Rows from block 3 of a small multi-label audio tagger, named by matrix and row number. Rows with one number belong to one channel. Each number is 200 + 40 x the weight over its row's rms, rounded and kept within 0 to 999. All counts start at 0. After the name is the row's rms in percent of the matrix's.
After each channel's rows are labels from the 100 clips, of 14976, where the channel reaches its largest size: "responds to" is what is common among them. Only what is clearly more common there than usual is listed. The data: read English sentences (LibriTTS-R). In brackets: how many of the 100, against the usual share in percent.
# filt: filter width-5 conv, dilation 8 (model.blocks.3.filt.weight, 320x320x5, each kernel summed), inputs 160-319
# gate: gate width-5 conv, dilation 8 (model.blocks.3.gate.weight, 320x320x5, each kernel summed), inputs 160-319
# out: residual pointwise conv (model.blocks.3.out.weight, 320x320x1, transposed), outputs 160-319

filt.38,104,198,186,225,209,198,148,158,239,231,146,228,210,207,219,225,172,235,176,217,212,244,203,241,237,211,262,194,174,148,165,215,218,206,237,250,166,163,228,182,196,212,183,184,74,161,274,203,176,191,137,189,243,190,194,173,230,175,171,194,238,149,197,249,199,215,168,236,185,210,152,195,267,179,148,219,152,255,161,169,230,206,284,145,194,222,201,276,268,203,186,183,193,204,219,277,178,241,227,224,238,243,196,268,240,168,140,275,271,160,206,266,232,187,195,186,195,166,298,187,131,188,208,204,182,166,216,201,211,188,206,212,221,201,216,215,192,215,182,221,190,138,210,181,293,152,152,217,172,213,216,236,225,185,241,254,286,180,184,204,165
gate.38,100,193,179,216,181,271,194,194,198,194,151,208,223,172,153,250,215,167,199,216,209,151,238,189,230,167,214,232,174,114,152,184,151,204,212,168,221,110,157,208,137,184,208,190,213,243,193,224,202,164,284,160,174,244,295,288,221,256,107,199,149,218,130,243,219,211,244,266,247,170,193,166,245,173,144,226,209,176,174,198,184,207,241,319,236,122,146,185,179,147,226,209,174,219,206,178,272,269,166,181,147,296,173,160,193,182,163,202,205,209,266,171,228,257,241,143,152,201,324,173,144,189,216,196,197,181,176,199,180,193,210,191,218,125,180,201,186,231,206,179,217,180,214,185,243,201,121,291,227,280,260,194,220,214,182,198,158,172,117,204,205
out.38,097,234,176,206,150,184,200,162,151,178,193,226,184,154,231,255,214,225,176,198,143,279,167,251,255,240,186,178,133,260,221,219,221,238,259,144,152,183,235,185,174,218,227,188,255,228,269,196,194,267,268,187,171,254,246,246,164,192,193,249,220,149,276,181,224,109,216,129,167,212,227,170,245,164,185,181,166,178,185,188,230,152,113,271,204,230,256,229,181,232,226,268,153,191,204,198,232,236,196,246,211,145,140,224,207,185,197,224,199,224,237,183,128,166,176,177,150,248,213,220,140,221,217,195,186,167,132,229,156,151,136,169,174,207,160,201,244,195,183,258,153,201,154,179,214,272,238,215,178,235,164,207,233,253,344,226,314,197,204,185,210
responds to: the word "said" (25 vs 9.7)

filt.269,102,214,136,253,237,204,162,271,255,184,252,181,218,186,221,181,297,215,139,207,173,191,141,232,217,196,222,244,238,144,196,255,187,258,168,162,243,237,214,156,241,211,260,150,185,167,169,232,174,155,233,222,145,160,101,230,134,180,148,226,175,201,164,228,171,194,240,179,212,250,209,209,207,201,199,227,249,181,227,149,200,239,203,208,178,216,221,228,183,213,227,155,165,142,182,235,226,301,217,150,217,215,208,246,175,179,153,224,159,208,250,198,250,148,247,285,161,200,159,222,227,230,193,171,204,173,250,208,246,225,230,183,232,241,149,105,130,193,142,136,187,225,138,203,139,166,196,181,249,276,234,176,188,200,177,150,215,235,223,170,162
gate.269,099,206,234,215,208,204,201,233,232,208,160,150,164,222,171,170,137,214,204,127,127,224,209,121,227,180,198,282,166,243,210,182,151,213,231,218,166,233,194,264,137,241,187,248,154,195,174,243,189,239,101,283,163,199,282,168,191,209,240,199,229,256,184,271,241,196,179,224,257,210,198,164,175,205,198,182,116,125,196,202,233,253,224,233,134,156,207,369,217,252,197,183,163,145,159,181,167,156,200,178,167,233,141,220,203,212,230,160,225,257,184,190,166,236,139,211,198,206,173,207,214,211,135,179,202,215,232,193,188,184,212,212,116,141,143,176,299,209,187,204,239,152,174,182,150,216,259,265,248,235,182,197,228,184,165,154,238,157,211,164,188
out.269,094,141,203,202,210,160,178,209,232,281,167,198,248,312,170,40,176,225,219,217,144,188,174,220,238,222,238,176,238,172,238,162,167,181,236,170,195,235,179,161,186,251,182,191,192,261,206,259,166,184,238,166,298,217,193,186,194,234,192,232,122,225,187,207,188,193,216,166,240,146,221,210,183,222,182,195,147,176,195,185,184,138,218,206,216,188,131,132,194,137,242,251,207,213,132,207,181,200,164,260,116,151,221,145,134,216,207,157,259,182,114,243,121,229,210,185,252,173,153,203,220,215,163,123,293,236,174,234,195,226,194,211,160,245,212,162,194,213,158,187,218,169,128,189,166,245,251,231,213,192,213,224,271,280,213,236,225,173,184,229,241
responds to: the word "i" (43 vs 20.8)

filt.182,106,196,239,138,284,218,264,208,235,249,162,201,173,231,213,200,190,219,216,241,213,184,49,193,191,224,271,116,199,198,183,100,176,208,242,143,189,188,173,188,143,234,176,173,169,187,166,281,219,173,207,236,219,147,191,204,275,176,206,237,196,204,191,245,176,181,165,197,188,243,169,195,237,277,219,159,181,146,257,218,161,202,233,227,204,183,178,140,233,216,206,215,233,173,197,196,221,188,186,210,158,150,225,132,241,279,160,187,265,163,186,203,218,217,227,172,231,217,183,278,208,180,300,208,162,148,238,160,263,198,196,197,255,245,147,221,179,201,269,138,179,158,198,123,203,138,158,200,146,190,221,234,183,210,225,243,227,184,201,185,166
gate.182,103,158,176,239,158,159,264,141,199,170,214,191,148,187,206,156,203,223,249,179,133,160,229,156,194,282,204,183,151,130,176,280,172,153,294,187,159,184,161,177,215,190,204,204,181,318,182,159,208,199,172,188,171,171,158,197,203,205,201,197,182,193,203,157,276,212,211,254,263,226,262,215,244,163,163,204,205,194,199,182,210,223,170,206,208,223,259,201,158,119,175,219,255,230,174,145,249,197,160,181,148,182,191,177,281,219,189,189,188,214,131,157,77,261,226,218,161,212,244,214,178,281,182,152,192,174,250,243,282,266,166,260,209,162,163,278,198,232,189,315,224,206,252,254,171,262,185,182,259,216,179,212,289,158,119,213,191,218,254,200,201
out.182,098,217,134,199,234,178,194,221,183,237,233,157,154,171,172,207,204,161,134,190,221,212,159,175,197,196,239,171,261,188,171,192,192,236,257,206,170,190,124,186,177,178,222,279,130,125,200,236,159,183,189,194,245,195,243,168,219,243,222,203,267,221,197,160,237,166,254,203,229,259,179,196,213,265,210,221,260,219,166,188,183,187,141,119,224,153,165,229,196,192,250,233,209,140,206,222,189,265,158,176,154,245,207,268,145,208,286,226,237,204,231,135,208,154,245,186,125,222,185,137,172,170,166,175,156,229,116,188,191,215,144,234,232,176,158,202,135,172,168,175,149,157,258,217,172,253,229,183,195,165,242,259,235,208,240,190,144,228,244,165,225
responds to: the word "i" (50 vs 20.8)

filt.215,101,178,122,261,161,239,228,197,187,186,224,178,171,208,182,184,200,255,110,192,178,250,231,158,247,162,243,181,212,170,174,198,228,136,173,196,201,194,200,199,181,192,226,185,199,210,266,197,169,203,148,192,165,161,174,263,263,153,257,120,215,198,160,184,242,181,162,249,221,288,148,178,276,187,185,253,169,255,191,241,234,204,167,177,163,152,121,195,158,226,229,179,172,199,177,261,173,180,175,211,258,289,247,237,185,213,90,161,170,218,245,276,209,229,220,204,206,223,152,189,199,133,207,206,218,280,271,248,208,228,229,211,248,203,190,217,165,188,173,208,201,120,149,121,197,190,214,185,212,256,118,179,178,175,216,243,292,207,197,195,236
gate.215,101,101,130,187,184,246,181,237,210,229,231,207,249,215,188,211,202,181,278,149,209,243,142,190,189,169,185,218,184,180,153,141,198,232,203,248,197,132,247,159,239,193,237,144,185,204,255,225,269,79,214,293,257,209,197,195,234,218,203,274,137,143,169,218,208,184,205,216,246,159,201,178,159,132,214,206,158,157,172,200,280,192,179,191,310,148,174,167,162,191,172,246,225,277,232,123,215,248,198,153,202,187,108,157,242,76,153,200,230,193,225,252,159,221,155,191,136,200,204,161,202,143,251,320,178,247,231,251,261,219,227,170,199,175,256,238,210,164,227,215,148,189,156,227,221,174,217,286,225,202,206,263,177,188,198,179,183,246,238,277,202
out.215,109,203,253,152,181,137,190,169,197,201,190,212,177,311,149,168,210,124,201,170,257,272,201,252,196,185,235,189,217,159,215,194,192,213,146,157,198,168,219,249,219,223,242,125,220,266,250,279,233,239,202,185,176,218,200,223,175,189,137,186,237,172,191,181,245,227,196,198,210,164,218,169,175,199,294,199,168,207,238,188,229,70,197,134,249,156,269,205,248,237,232,248,143,267,207,227,222,228,215,277,198,223,230,103,218,197,202,206,129,233,205,195,233,114,124,155,180,250,210,179,222,201,127,142,214,215,171,221,190,237,192,200,127,321,228,208,181,206,125,212,163,201,182,142,199,297,242,190,201,149,225,250,186,194,111,225,205,170,216,184,231
responds to: the word "said" (35 vs 9.7)

filt.179,102,193,270,180,189,195,201,251,143,151,176,156,146,168,216,209,89,219,222,225,143,219,147,183,236,189,258,201,161,245,194,243,211,200,256,268,260,299,254,172,185,106,151,107,209,298,190,171,141,145,210,231,176,250,253,154,195,217,150,196,217,203,246,155,205,137,270,262,196,143,152,207,191,184,211,193,175,181,159,239,263,209,216,234,170,179,237,192,224,203,251,212,205,223,193,200,170,166,182,212,284,243,221,212,225,180,221,141,157,213,242,157,258,228,224,221,253,133,183,205,186,174,219,242,143,160,155,177,232,225,222,185,281,242,221,206,185,170,177,81,167,160,261,216,201,186,207,151,193,157,220,167,153,242,126,171,276,209,184,261,181
gate.179,099,222,188,110,171,166,155,148,138,249,261,260,183,192,133,227,193,169,180,199,193,182,179,205,183,176,164,213,234,152,206,222,276,248,214,164,249,224,236,188,272,209,201,292,183,169,212,168,244,216,131,171,173,218,177,201,189,188,131,143,201,237,249,253,162,124,264,132,150,195,198,200,110,243,172,214,185,147,182,260,206,183,241,233,228,147,279,152,203,171,244,184,164,231,183,242,253,223,256,175,246,266,234,211,190,235,169,148,221,193,134,136,182,209,214,225,241,165,211,151,175,212,201,266,239,264,273,192,189,193,222,245,179,207,208,158,255,234,207,146,236,103,176,133,153,133,222,213,215,165,164,147,223,258,264,165,216,186,207,184,195
out.179,102,256,149,225,93,202,204,138,216,167,264,146,182,183,147,202,281,182,125,130,216,264,219,190,207,245,198,234,201,139,219,200,206,193,175,108,111,206,244,211,176,178,183,177,259,135,196,218,202,178,252,258,230,208,218,194,186,230,156,223,242,190,220,244,157,231,209,283,247,181,217,196,194,109,229,221,146,154,253,164,290,273,188,195,236,217,181,221,219,173,281,177,113,177,206,173,186,231,183,234,176,228,251,189,166,204,198,229,250,129,187,125,218,183,323,177,201,214,226,201,275,209,205,109,116,178,238,154,178,208,218,185,175,229,184,220,225,258,205,228,190,141,236,160,201,219,192,197,215,162,218,170,297,216,156,125,159,193,217,185,225
responds to: the word "of" (50 vs 25)

filt.61,104,222,178,277,238,206,166,175,202,142,168,189,235,235,137,191,194,194,200,175,194,109,152,230,74,167,150,233,191,146,199,167,201,179,174,163,228,167,185,200,202,219,229,235,216,190,240,213,165,235,192,184,220,247,177,231,277,151,216,271,214,164,201,251,243,201,303,253,166,279,181,166,194,160,264,218,252,212,274,231,170,204,166,209,189,191,298,209,134,275,159,215,107,180,192,195,198,161,185,208,146,204,167,190,228,174,176,258,172,194,131,275,205,224,189,243,157,236,159,207,279,206,196,176,211,156,232,128,174,190,189,157,181,188,99,219,266,210,292,196,216,235,225,184,158,228,161,263,232,164,208,183,199,222,158,258,210,243,229,213,226
gate.61,099,256,230,225,234,250,210,170,233,245,272,167,238,163,114,206,191,199,231,197,202,200,212,226,164,198,193,267,190,188,250,220,159,159,184,171,238,124,230,137,287,222,172,245,270,216,200,155,181,182,209,239,173,163,163,263,206,129,159,182,147,172,205,197,175,195,197,210,207,149,125,195,191,263,237,139,220,134,233,217,209,160,137,239,201,210,184,196,143,206,192,216,210,114,221,200,119,131,247,205,219,254,153,200,167,178,159,192,199,171,270,226,155,193,166,199,123,176,206,235,182,250,197,301,199,189,163,105,141,175,112,169,227,149,202,203,198,161,224,175,221,115,108,277,217,245,235,257,195,178,244,165,188,147,213,183,196,185,178,210,108
out.61,102,185,140,215,175,283,176,228,217,212,135,254,247,186,163,318,184,213,114,206,147,221,196,162,185,215,215,258,191,230,234,229,198,166,223,197,306,214,286,165,200,182,211,206,232,199,137,176,159,165,253,225,231,212,235,220,238,175,164,201,197,310,201,241,167,187,212,161,137,236,187,139,303,206,201,210,138,216,155,181,156,202,158,199,198,215,133,216,153,305,226,195,191,270,178,208,163,203,206,183,172,226,179,162,271,221,202,166,181,216,248,203,195,204,140,180,180,196,235,116,144,243,202,232,232,221,162,199,240,182,153,213,174,144,232,217,224,201,189,209,200,284,134,133,179,238,210,106,176,229,202,221,203,165,264,148,227,88,165,205,254
responds to: voice: male (75 vs 47.9)

filt.94,104,84,234,150,230,196,230,276,206,224,231,248,213,211,255,150,212,223,227,268,155,228,152,211,128,235,214,227,233,205,155,220,199,233,185,256,244,194,272,182,183,177,152,247,199,208,182,216,235,192,159,207,154,217,218,248,146,151,154,146,148,144,241,172,207,148,197,267,111,219,257,166,200,234,237,224,128,185,196,224,223,150,219,255,238,152,207,234,257,182,169,173,155,217,194,200,144,173,186,177,169,235,273,309,239,265,211,146,257,211,171,202,201,283,259,234,162,210,198,173,167,155,235,217,222,178,221,200,149,208,155,187,204,189,226,213,235,225,231,228,220,181,188,250,213,236,196,169,251,228,154,134,224,234,222,220,214,198,331,189,210
gate.94,097,136,173,193,184,273,180,197,131,256,205,221,194,173,251,213,231,206,259,223,232,243,164,215,171,219,211,156,211,197,91,203,199,169,244,240,231,245,171,149,167,204,264,243,186,179,187,214,249,259,187,240,233,206,270,260,218,85,247,197,219,146,215,216,243,232,276,200,182,110,236,238,196,189,228,193,172,174,148,197,183,159,172,261,207,209,202,211,301,159,200,226,225,161,186,175,149,118,194,129,157,180,163,144,246,202,98,200,195,272,209,141,166,137,213,253,200,181,260,201,196,209,284,206,234,217,221,192,167,102,169,179,209,181,283,201,210,217,181,183,240,160,214,171,155,141,197,148,196,187,165,196,233,148,117,220,177,163,272,263,168
out.94,104,228,206,177,210,169,193,204,269,205,151,186,240,230,168,209,178,190,204,151,264,194,212,238,245,247,241,129,187,160,239,238,279,192,218,206,187,72,181,191,215,230,225,162,155,251,222,256,169,265,146,220,236,247,234,209,168,189,256,154,220,221,202,219,164,231,191,209,239,196,242,218,163,191,241,210,203,188,207,208,213,237,240,219,153,244,172,191,145,183,286,263,213,175,235,158,273,218,191,198,168,173,320,198,227,223,236,115,236,204,225,210,168,143,213,257,208,122,199,152,252,257,255,162,216,232,145,137,252,226,182,129,220,210,213,201,202,237,226,168,223,168,250,221,187,227,225,210,252,174,298,146,276,225,140,189,175,304,219,233,227
responds to: voice: male (76 vs 47.9)

filt.186,099,195,256,195,166,235,156,123,183,210,226,218,175,244,201,187,265,195,270,194,300,95,199,218,224,208,193,135,185,154,255,198,229,129,161,130,203,289,177,250,242,168,222,180,203,189,170,179,176,174,171,232,163,170,161,160,259,211,188,199,193,204,252,218,261,176,235,163,171,249,114,195,182,188,178,255,221,207,199,90,185,250,138,234,192,292,218,215,221,211,247,192,206,233,216,252,221,198,209,271,198,204,116,209,174,224,194,190,198,147,158,164,197,203,210,200,118,239,253,295,199,160,194,214,224,183,218,262,213,213,212,184,157,196,188,158,240,179,206,193,155,167,166,184,180,203,254,275,148,282,171,207,146,237,209,154,223,238,204,226,215
gate.186,097,197,198,220,200,196,206,200,201,204,185,182,189,150,190,152,238,150,216,167,187,230,207,95,267,201,231,172,153,140,222,198,185,180,155,178,185,121,219,212,180,110,220,202,197,163,233,169,240,113,226,225,185,212,173,229,117,255,218,230,251,157,211,227,150,152,210,237,230,195,211,170,170,169,199,131,215,188,187,169,257,112,253,132,218,255,177,250,204,173,173,215,253,267,183,147,220,150,264,175,213,200,246,183,182,202,152,234,233,247,154,192,236,200,211,196,201,221,96,201,167,176,220,172,159,252,209,159,168,217,217,136,172,217,159,182,229,175,272,188,187,186,189,147,149,185,231,163,151,286,150,225,278,213,215,184,256,155,192,116,170
out.186,103,169,230,235,236,148,224,174,126,230,268,200,170,207,194,215,244,222,176,154,181,166,144,204,216,215,187,197,230,146,228,257,184,172,169,213,215,149,147,185,170,135,207,187,178,179,237,192,255,156,198,154,168,225,280,213,216,138,199,195,236,136,109,241,138,193,174,243,86,168,252,190,159,215,240,219,186,210,150,127,198,205,227,165,150,178,163,159,177,185,247,213,215,229,179,212,159,215,167,287,174,196,196,262,209,250,172,234,206,194,175,192,256,201,179,129,198,160,208,121,170,158,217,161,231,184,230,227,191,141,146,287,226,230,255,256,155,244,267,186,201,256,213,213,195,254,245,161,220,226,172,255,222,180,261,224,294,242,224,179,282
responds to: voice: female (80 vs 52.1); the word "he" (60 vs 17.5)

filt.185,093,176,204,211,249,116,252,210,258,184,149,184,161,238,151,285,195,180,182,211,225,156,146,229,203,253,264,204,261,258,202,171,202,257,212,268,213,242,163,237,193,276,237,241,176,188,214,218,123,185,181,189,200,198,245,191,181,277,253,170,185,218,135,182,206,241,199,242,117,135,153,235,209,165,189,244,214,230,193,152,212,224,184,192,235,145,217,188,192,139,241,165,184,201,187,211,246,231,195,124,159,196,127,160,155,207,168,171,133,214,140,243,243,157,199,252,143,189,236,258,225,164,237,225,234,184,235,206,281,169,155,172,195,206,106,237,161,224,137,183,254,160,263,219,234,170,163,199,238,261,137,215,196,223,285,174,157,164,260,228,157
gate.185,096,208,182,219,189,194,188,180,126,178,173,250,169,140,240,215,160,218,260,220,237,183,224,240,202,223,181,202,247,228,210,119,180,160,188,211,230,201,210,241,244,243,207,249,288,177,283,156,184,212,182,116,251,190,230,189,194,167,153,158,171,246,198,210,166,178,163,180,206,323,190,170,171,187,251,184,209,206,242,178,220,155,212,220,214,224,196,276,255,181,255,164,202,221,261,188,256,169,195,174,135,168,210,195,156,202,153,203,212,244,266,208,223,166,162,229,158,168,278,118,255,220,179,271,214,167,178,171,202,183,170,236,165,144,193,209,264,201,297,189,193,216,144,221,246,149,281,124,200,240,188,128,160,216,152,194,143,212,209,152,196
out.185,102,181,159,171,180,194,176,237,247,145,192,249,195,230,160,147,208,205,216,217,188,193,192,180,188,104,186,221,117,179,170,235,149,216,218,232,150,317,213,247,208,153,241,152,227,207,254,243,203,248,181,184,205,229,232,255,220,163,235,125,199,197,226,206,241,224,248,286,193,261,161,169,170,167,219,203,218,147,182,194,155,225,159,191,211,189,175,206,187,208,158,171,103,186,207,214,187,269,260,197,199,225,212,160,106,231,222,205,231,228,206,227,289,169,169,177,209,110,172,170,169,165,177,237,193,161,188,109,250,140,186,222,178,137,227,256,227,129,198,231,133,175,185,186,192,212,169,202,234,249,229,253,254,200,162,147,166,165,302,184,150
responds to: the word "for" (29 vs 8.9)

filt.96,101,209,252,190,185,186,230,165,241,210,180,232,208,239,281,163,204,165,151,232,265,186,196,228,230,209,174,176,188,143,147,142,235,196,195,182,190,192,164,233,207,232,193,230,269,220,259,190,192,192,203,260,284,204,158,250,157,230,206,204,303,155,179,214,181,228,133,203,231,208,208,186,208,169,157,219,141,264,137,125,167,246,177,133,155,248,174,300,199,228,232,258,224,239,198,187,197,193,255,153,102,178,161,135,237,250,199,294,113,140,159,224,194,254,177,130,280,212,243,237,192,210,194,228,173,246,196,246,146,223,226,190,127,190,142,153,133,229,211,199,201,190,171,241,190,202,170,165,198,185,199,174,180,280,207,169,136,204,222,178,195
gate.96,093,178,200,190,279,118,224,165,264,213,226,205,230,199,196,173,145,235,157,207,214,176,197,235,188,260,189,199,154,119,188,207,201,163,157,156,198,193,230,236,193,241,223,182,232,109,247,214,185,214,157,198,181,175,236,204,184,163,168,154,246,227,243,148,231,149,195,206,167,232,137,181,245,239,192,202,153,279,146,194,203,229,205,187,165,158,193,183,202,307,151,188,183,272,168,241,166,230,120,159,159,231,173,181,187,225,188,187,205,214,198,188,225,180,241,220,178,184,209,191,169,242,150,286,162,188,221,155,205,192,155,201,174,162,168,162,176,208,156,180,179,185,151,137,181,128,144,216,228,229,204,218,184,250,256,174,190,186,211,189,134
out.96,104,217,217,260,280,205,282,223,243,190,249,149,231,121,169,194,328,125,114,143,227,172,187,213,230,188,182,180,204,307,210,248,220,209,226,158,210,198,197,213,167,120,147,196,204,220,159,199,218,328,211,183,220,216,209,265,124,190,176,259,235,228,150,248,166,304,240,224,126,212,247,226,164,148,252,204,209,160,250,246,310,193,194,179,209,199,225,216,203,189,159,179,211,261,247,238,201,200,216,220,166,190,175,189,146,190,190,193,190,135,170,229,240,170,199,152,204,228,231,224,130,224,262,236,180,237,134,283,178,176,214,163,190,180,248,222,216,155,198,265,190,223,212,218,295,188,218,176,166,249,155,241,233,245,225,228,178,225,206,224,128
responds to: voice: male (77 vs 47.9)

filt.239,098,189,248,222,216,211,177,113,209,178,209,164,206,236,279,219,162,185,229,161,230,180,242,232,154,204,195,195,171,259,229,246,249,218,234,206,222,211,224,171,226,197,157,197,167,280,150,132,218,227,220,182,262,254,198,188,258,199,229,288,165,232,231,172,139,180,126,209,124,214,290,210,232,250,193,268,235,238,171,184,219,246,166,173,222,155,228,210,238,220,128,227,234,252,221,240,204,227,159,171,204,209,223,126,184,156,139,141,130,174,165,217,261,168,215,125,247,188,205,269,135,116,209,109,226,201,205,141,145,222,212,195,185,210,173,216,242,222,249,243,175,205,175,174,143,204,195,230,279,203,154,239,225,293,222,199,242,183,183,157,226
gate.239,110,201,190,215,207,148,187,230,207,189,212,189,182,195,207,151,222,176,240,168,213,203,167,182,252,235,199,194,164,188,176,231,171,153,285,178,220,205,197,216,208,187,238,198,243,226,248,231,269,190,220,179,174,170,142,126,183,221,177,142,212,181,237,216,138,222,170,157,156,186,254,285,161,136,133,235,204,145,212,236,148,156,113,303,215,213,205,176,240,229,225,205,180,184,219,225,208,152,183,220,217,187,145,145,233,241,193,230,131,199,250,259,192,186,212,149,265,226,159,154,167,211,174,211,212,155,205,237,185,247,211,213,168,181,179,253,182,98,193,261,179,218,224,238,172,109,160,180,196,250,104,242,308,200,169,195,192,194,180,240,264
out.239,099,200,220,199,89,219,213,228,162,268,233,141,271,270,146,138,187,153,148,103,217,205,141,205,203,152,193,179,194,190,219,150,162,203,213,175,217,252,168,199,113,227,219,235,204,142,216,202,172,167,246,178,156,224,268,206,231,191,217,281,174,188,147,220,149,229,162,235,205,179,141,184,230,241,196,215,257,212,159,221,167,194,236,203,131,255,189,259,178,262,162,189,169,159,239,189,228,204,135,219,202,144,185,223,175,170,220,211,254,199,216,136,235,186,164,191,211,169,216,141,159,205,162,192,203,205,255,163,172,145,235,253,231,166,241,245,212,246,146,186,116,196,185,157,179,223,216,144,118,141,221,175,184,272,230,217,243,232,272,211,235
responds to: the word "i" (43 vs 20.8)

filt.149,094,221,183,214,186,198,214,182,186,236,178,275,193,176,234,204,193,189,272,220,171,172,182,166,251,199,196,150,159,196,180,219,188,232,189,186,198,129,146,233,242,213,237,312,187,181,228,278,272,180,221,233,191,237,187,202,219,251,174,158,207,187,189,270,133,181,210,226,209,236,175,175,186,289,140,213,167,171,125,244,128,139,218,210,233,190,156,229,246,227,274,221,99,161,158,221,128,216,155,274,201,244,178,230,154,221,199,182,174,193,109,151,197,164,163,168,216,163,192,219,264,162,259,187,199,237,224,235,228,222,175,224,212,170,208,226,257,262,223,212,111,175,117,183,293,222,168,217,274,183,190,217,248,157,205,231,247,162,173,235,242
gate.149,109,199,254,345,154,227,299,230,255,143,261,236,266,227,234,237,225,202,210,130,196,197,143,136,177,131,169,213,250,218,196,149,198,125,240,233,162,281,147,223,230,208,236,211,224,207,187,225,201,219,174,243,267,191,249,244,243,195,235,196,242,104,176,142,171,245,263,254,199,215,226,212,126,258,202,211,133,240,183,213,198,236,200,234,218,215,185,206,236,182,190,222,155,255,178,226,189,234,208,139,224,280,177,181,179,173,254,242,210,222,125,295,188,180,147,181,258,275,139,221,181,198,274,237,137,183,195,214,236,193,256,159,176,221,175,208,137,126,160,73,256,192,222,298,175,210,158,216,194,158,193,217,207,202,197,253,208,226,281,209,148
out.149,103,153,251,155,156,227,191,212,166,172,159,177,235,248,208,199,166,214,201,112,227,168,148,193,156,230,176,199,165,201,209,209,185,203,224,237,247,243,195,135,189,230,220,149,174,166,195,211,208,161,161,230,168,203,188,167,215,164,174,184,131,239,201,137,248,202,219,160,215,224,166,224,190,278,170,218,266,245,153,161,161,169,159,167,207,235,184,152,236,226,251,169,231,252,179,187,187,179,169,170,204,193,233,163,206,167,171,255,285,174,205,251,202,206,246,221,181,222,210,145,216,195,182,166,237,268,274,232,183,138,135,142,207,136,148,158,175,148,245,178,204,216,170,184,166,201,179,139,174,169,202,243,229,260,169,223,214,187,159,139,76
responds to: voice: male (81 vs 47.9)

filt.214,105,169,250,170,167,233,202,91,253,158,203,196,304,136,176,217,166,170,194,180,219,207,266,158,171,147,214,213,190,223,216,280,208,215,172,244,226,194,203,229,273,147,247,162,181,195,109,207,193,248,213,207,238,145,339,220,284,244,268,156,189,201,226,227,229,172,175,154,209,164,202,223,153,164,204,176,122,197,158,218,190,265,122,214,168,191,198,214,224,209,227,200,180,198,177,258,184,163,153,197,225,264,209,237,148,225,149,204,108,123,218,187,181,214,138,180,223,174,223,218,239,233,200,229,249,189,208,312,245,265,256,145,234,205,228,235,202,209,120,180,202,246,185,142,182,250,215,139,157,168,205,238,220,110,136,174,224,185,172,115,175
gate.214,109,233,237,282,146,289,256,253,209,219,226,223,279,179,262,162,171,269,107,193,195,166,209,170,184,108,183,168,245,211,138,247,157,202,143,172,222,147,148,205,177,211,197,241,163,229,277,214,214,192,286,180,116,223,232,202,299,191,176,119,233,216,222,172,200,208,183,188,163,130,170,193,166,172,158,245,168,276,189,148,189,186,172,174,196,147,201,271,197,236,187,173,256,231,203,262,172,176,167,246,199,150,242,204,92,104,173,243,158,174,233,187,118,228,210,170,173,223,188,162,223,253,266,197,228,191,219,212,258,184,236,193,195,121,240,195,228,138,167,269,202,219,194,119,174,227,140,268,193,190,146,125,258,196,194,188,214,205,157,246,161
out.214,089,208,146,220,227,199,202,244,152,258,206,188,179,272,173,180,250,159,222,213,158,210,226,199,177,239,235,227,289,187,210,210,254,162,145,192,259,154,247,232,216,218,292,208,219,187,208,175,224,167,190,192,276,204,193,189,213,184,206,184,88,160,225,246,155,229,175,180,192,155,135,184,261,227,204,222,207,260,182,200,224,158,197,191,155,209,268,240,192,144,217,179,179,303,193,178,190,190,196,210,166,218,235,258,236,251,151,244,185,162,140,153,261,230,234,225,209,116,152,183,161,179,173,137,190,193,248,242,218,183,163,148,188,249,175,205,247,254,153,164,138,240,259,206,240,203,255,238,189,266,208,200,218,253,256,171,243,263,296,202,211
responds to: the word "i" (52 vs 20.8)

filt.241,113,242,242,253,193,174,239,255,213,189,185,213,199,174,186,248,261,253,213,160,151,290,131,256,218,163,293,171,235,200,155,176,207,190,220,218,231,238,116,161,160,241,239,262,184,253,164,217,198,149,194,179,194,203,113,167,268,110,175,216,192,181,223,202,294,129,269,284,280,279,228,248,178,251,161,170,172,185,147,271,188,205,209,220,211,213,183,228,137,214,197,215,262,206,153,187,160,264,215,258,179,153,193,207,201,188,188,160,256,221,219,215,231,232,292,174,197,196,198,185,196,142,233,283,159,211,193,211,227,257,102,234,212,197,128,209,184,195,258,169,227,153,167,186,240,110,203,190,173,151,113,207,231,212,235,254,152,225,176,277,234
gate.241,107,237,226,252,209,276,251,158,225,222,178,170,198,218,198,249,193,226,160,241,253,193,175,186,177,163,138,265,245,175,184,188,231,124,221,207,153,147,134,198,244,161,171,221,192,211,200,199,198,186,296,287,253,193,182,188,236,228,224,203,218,147,106,165,173,205,202,244,234,185,228,133,265,208,240,88,167,174,185,238,202,197,185,239,231,202,255,245,201,252,184,231,230,168,275,213,164,196,261,99,224,153,235,186,222,259,229,236,239,262,226,202,257,215,237,221,264,245,206,193,181,163,210,202,214,187,224,188,209,165,136,76,230,196,222,248,274,171,236,191,207,166,229,230,192,199,218,245,250,190,231,146,253,227,177,123,281,174,232,221,198
out.241,097,228,215,174,152,109,240,169,259,212,152,261,180,188,191,156,292,240,177,263,206,260,195,180,249,216,215,179,164,158,210,220,126,249,152,225,251,196,185,227,242,223,187,231,241,197,102,236,199,178,200,206,106,237,208,268,220,156,185,208,128,229,250,244,240,215,153,163,192,196,201,184,202,272,114,251,183,193,155,168,187,173,190,268,217,214,227,168,163,277,169,216,197,212,221,217,251,192,190,190,209,190,153,155,182,217,230,244,248,240,204,187,143,186,259,202,206,221,180,225,178,212,178,214,190,188,256,253,186,267,184,271,245,202,175,230,168,209,219,232,189,218,214,228,87,192,212,155,192,226,264,189,213,203,218,224,208,198,161,211,228
responds to: voice: male (79 vs 47.9)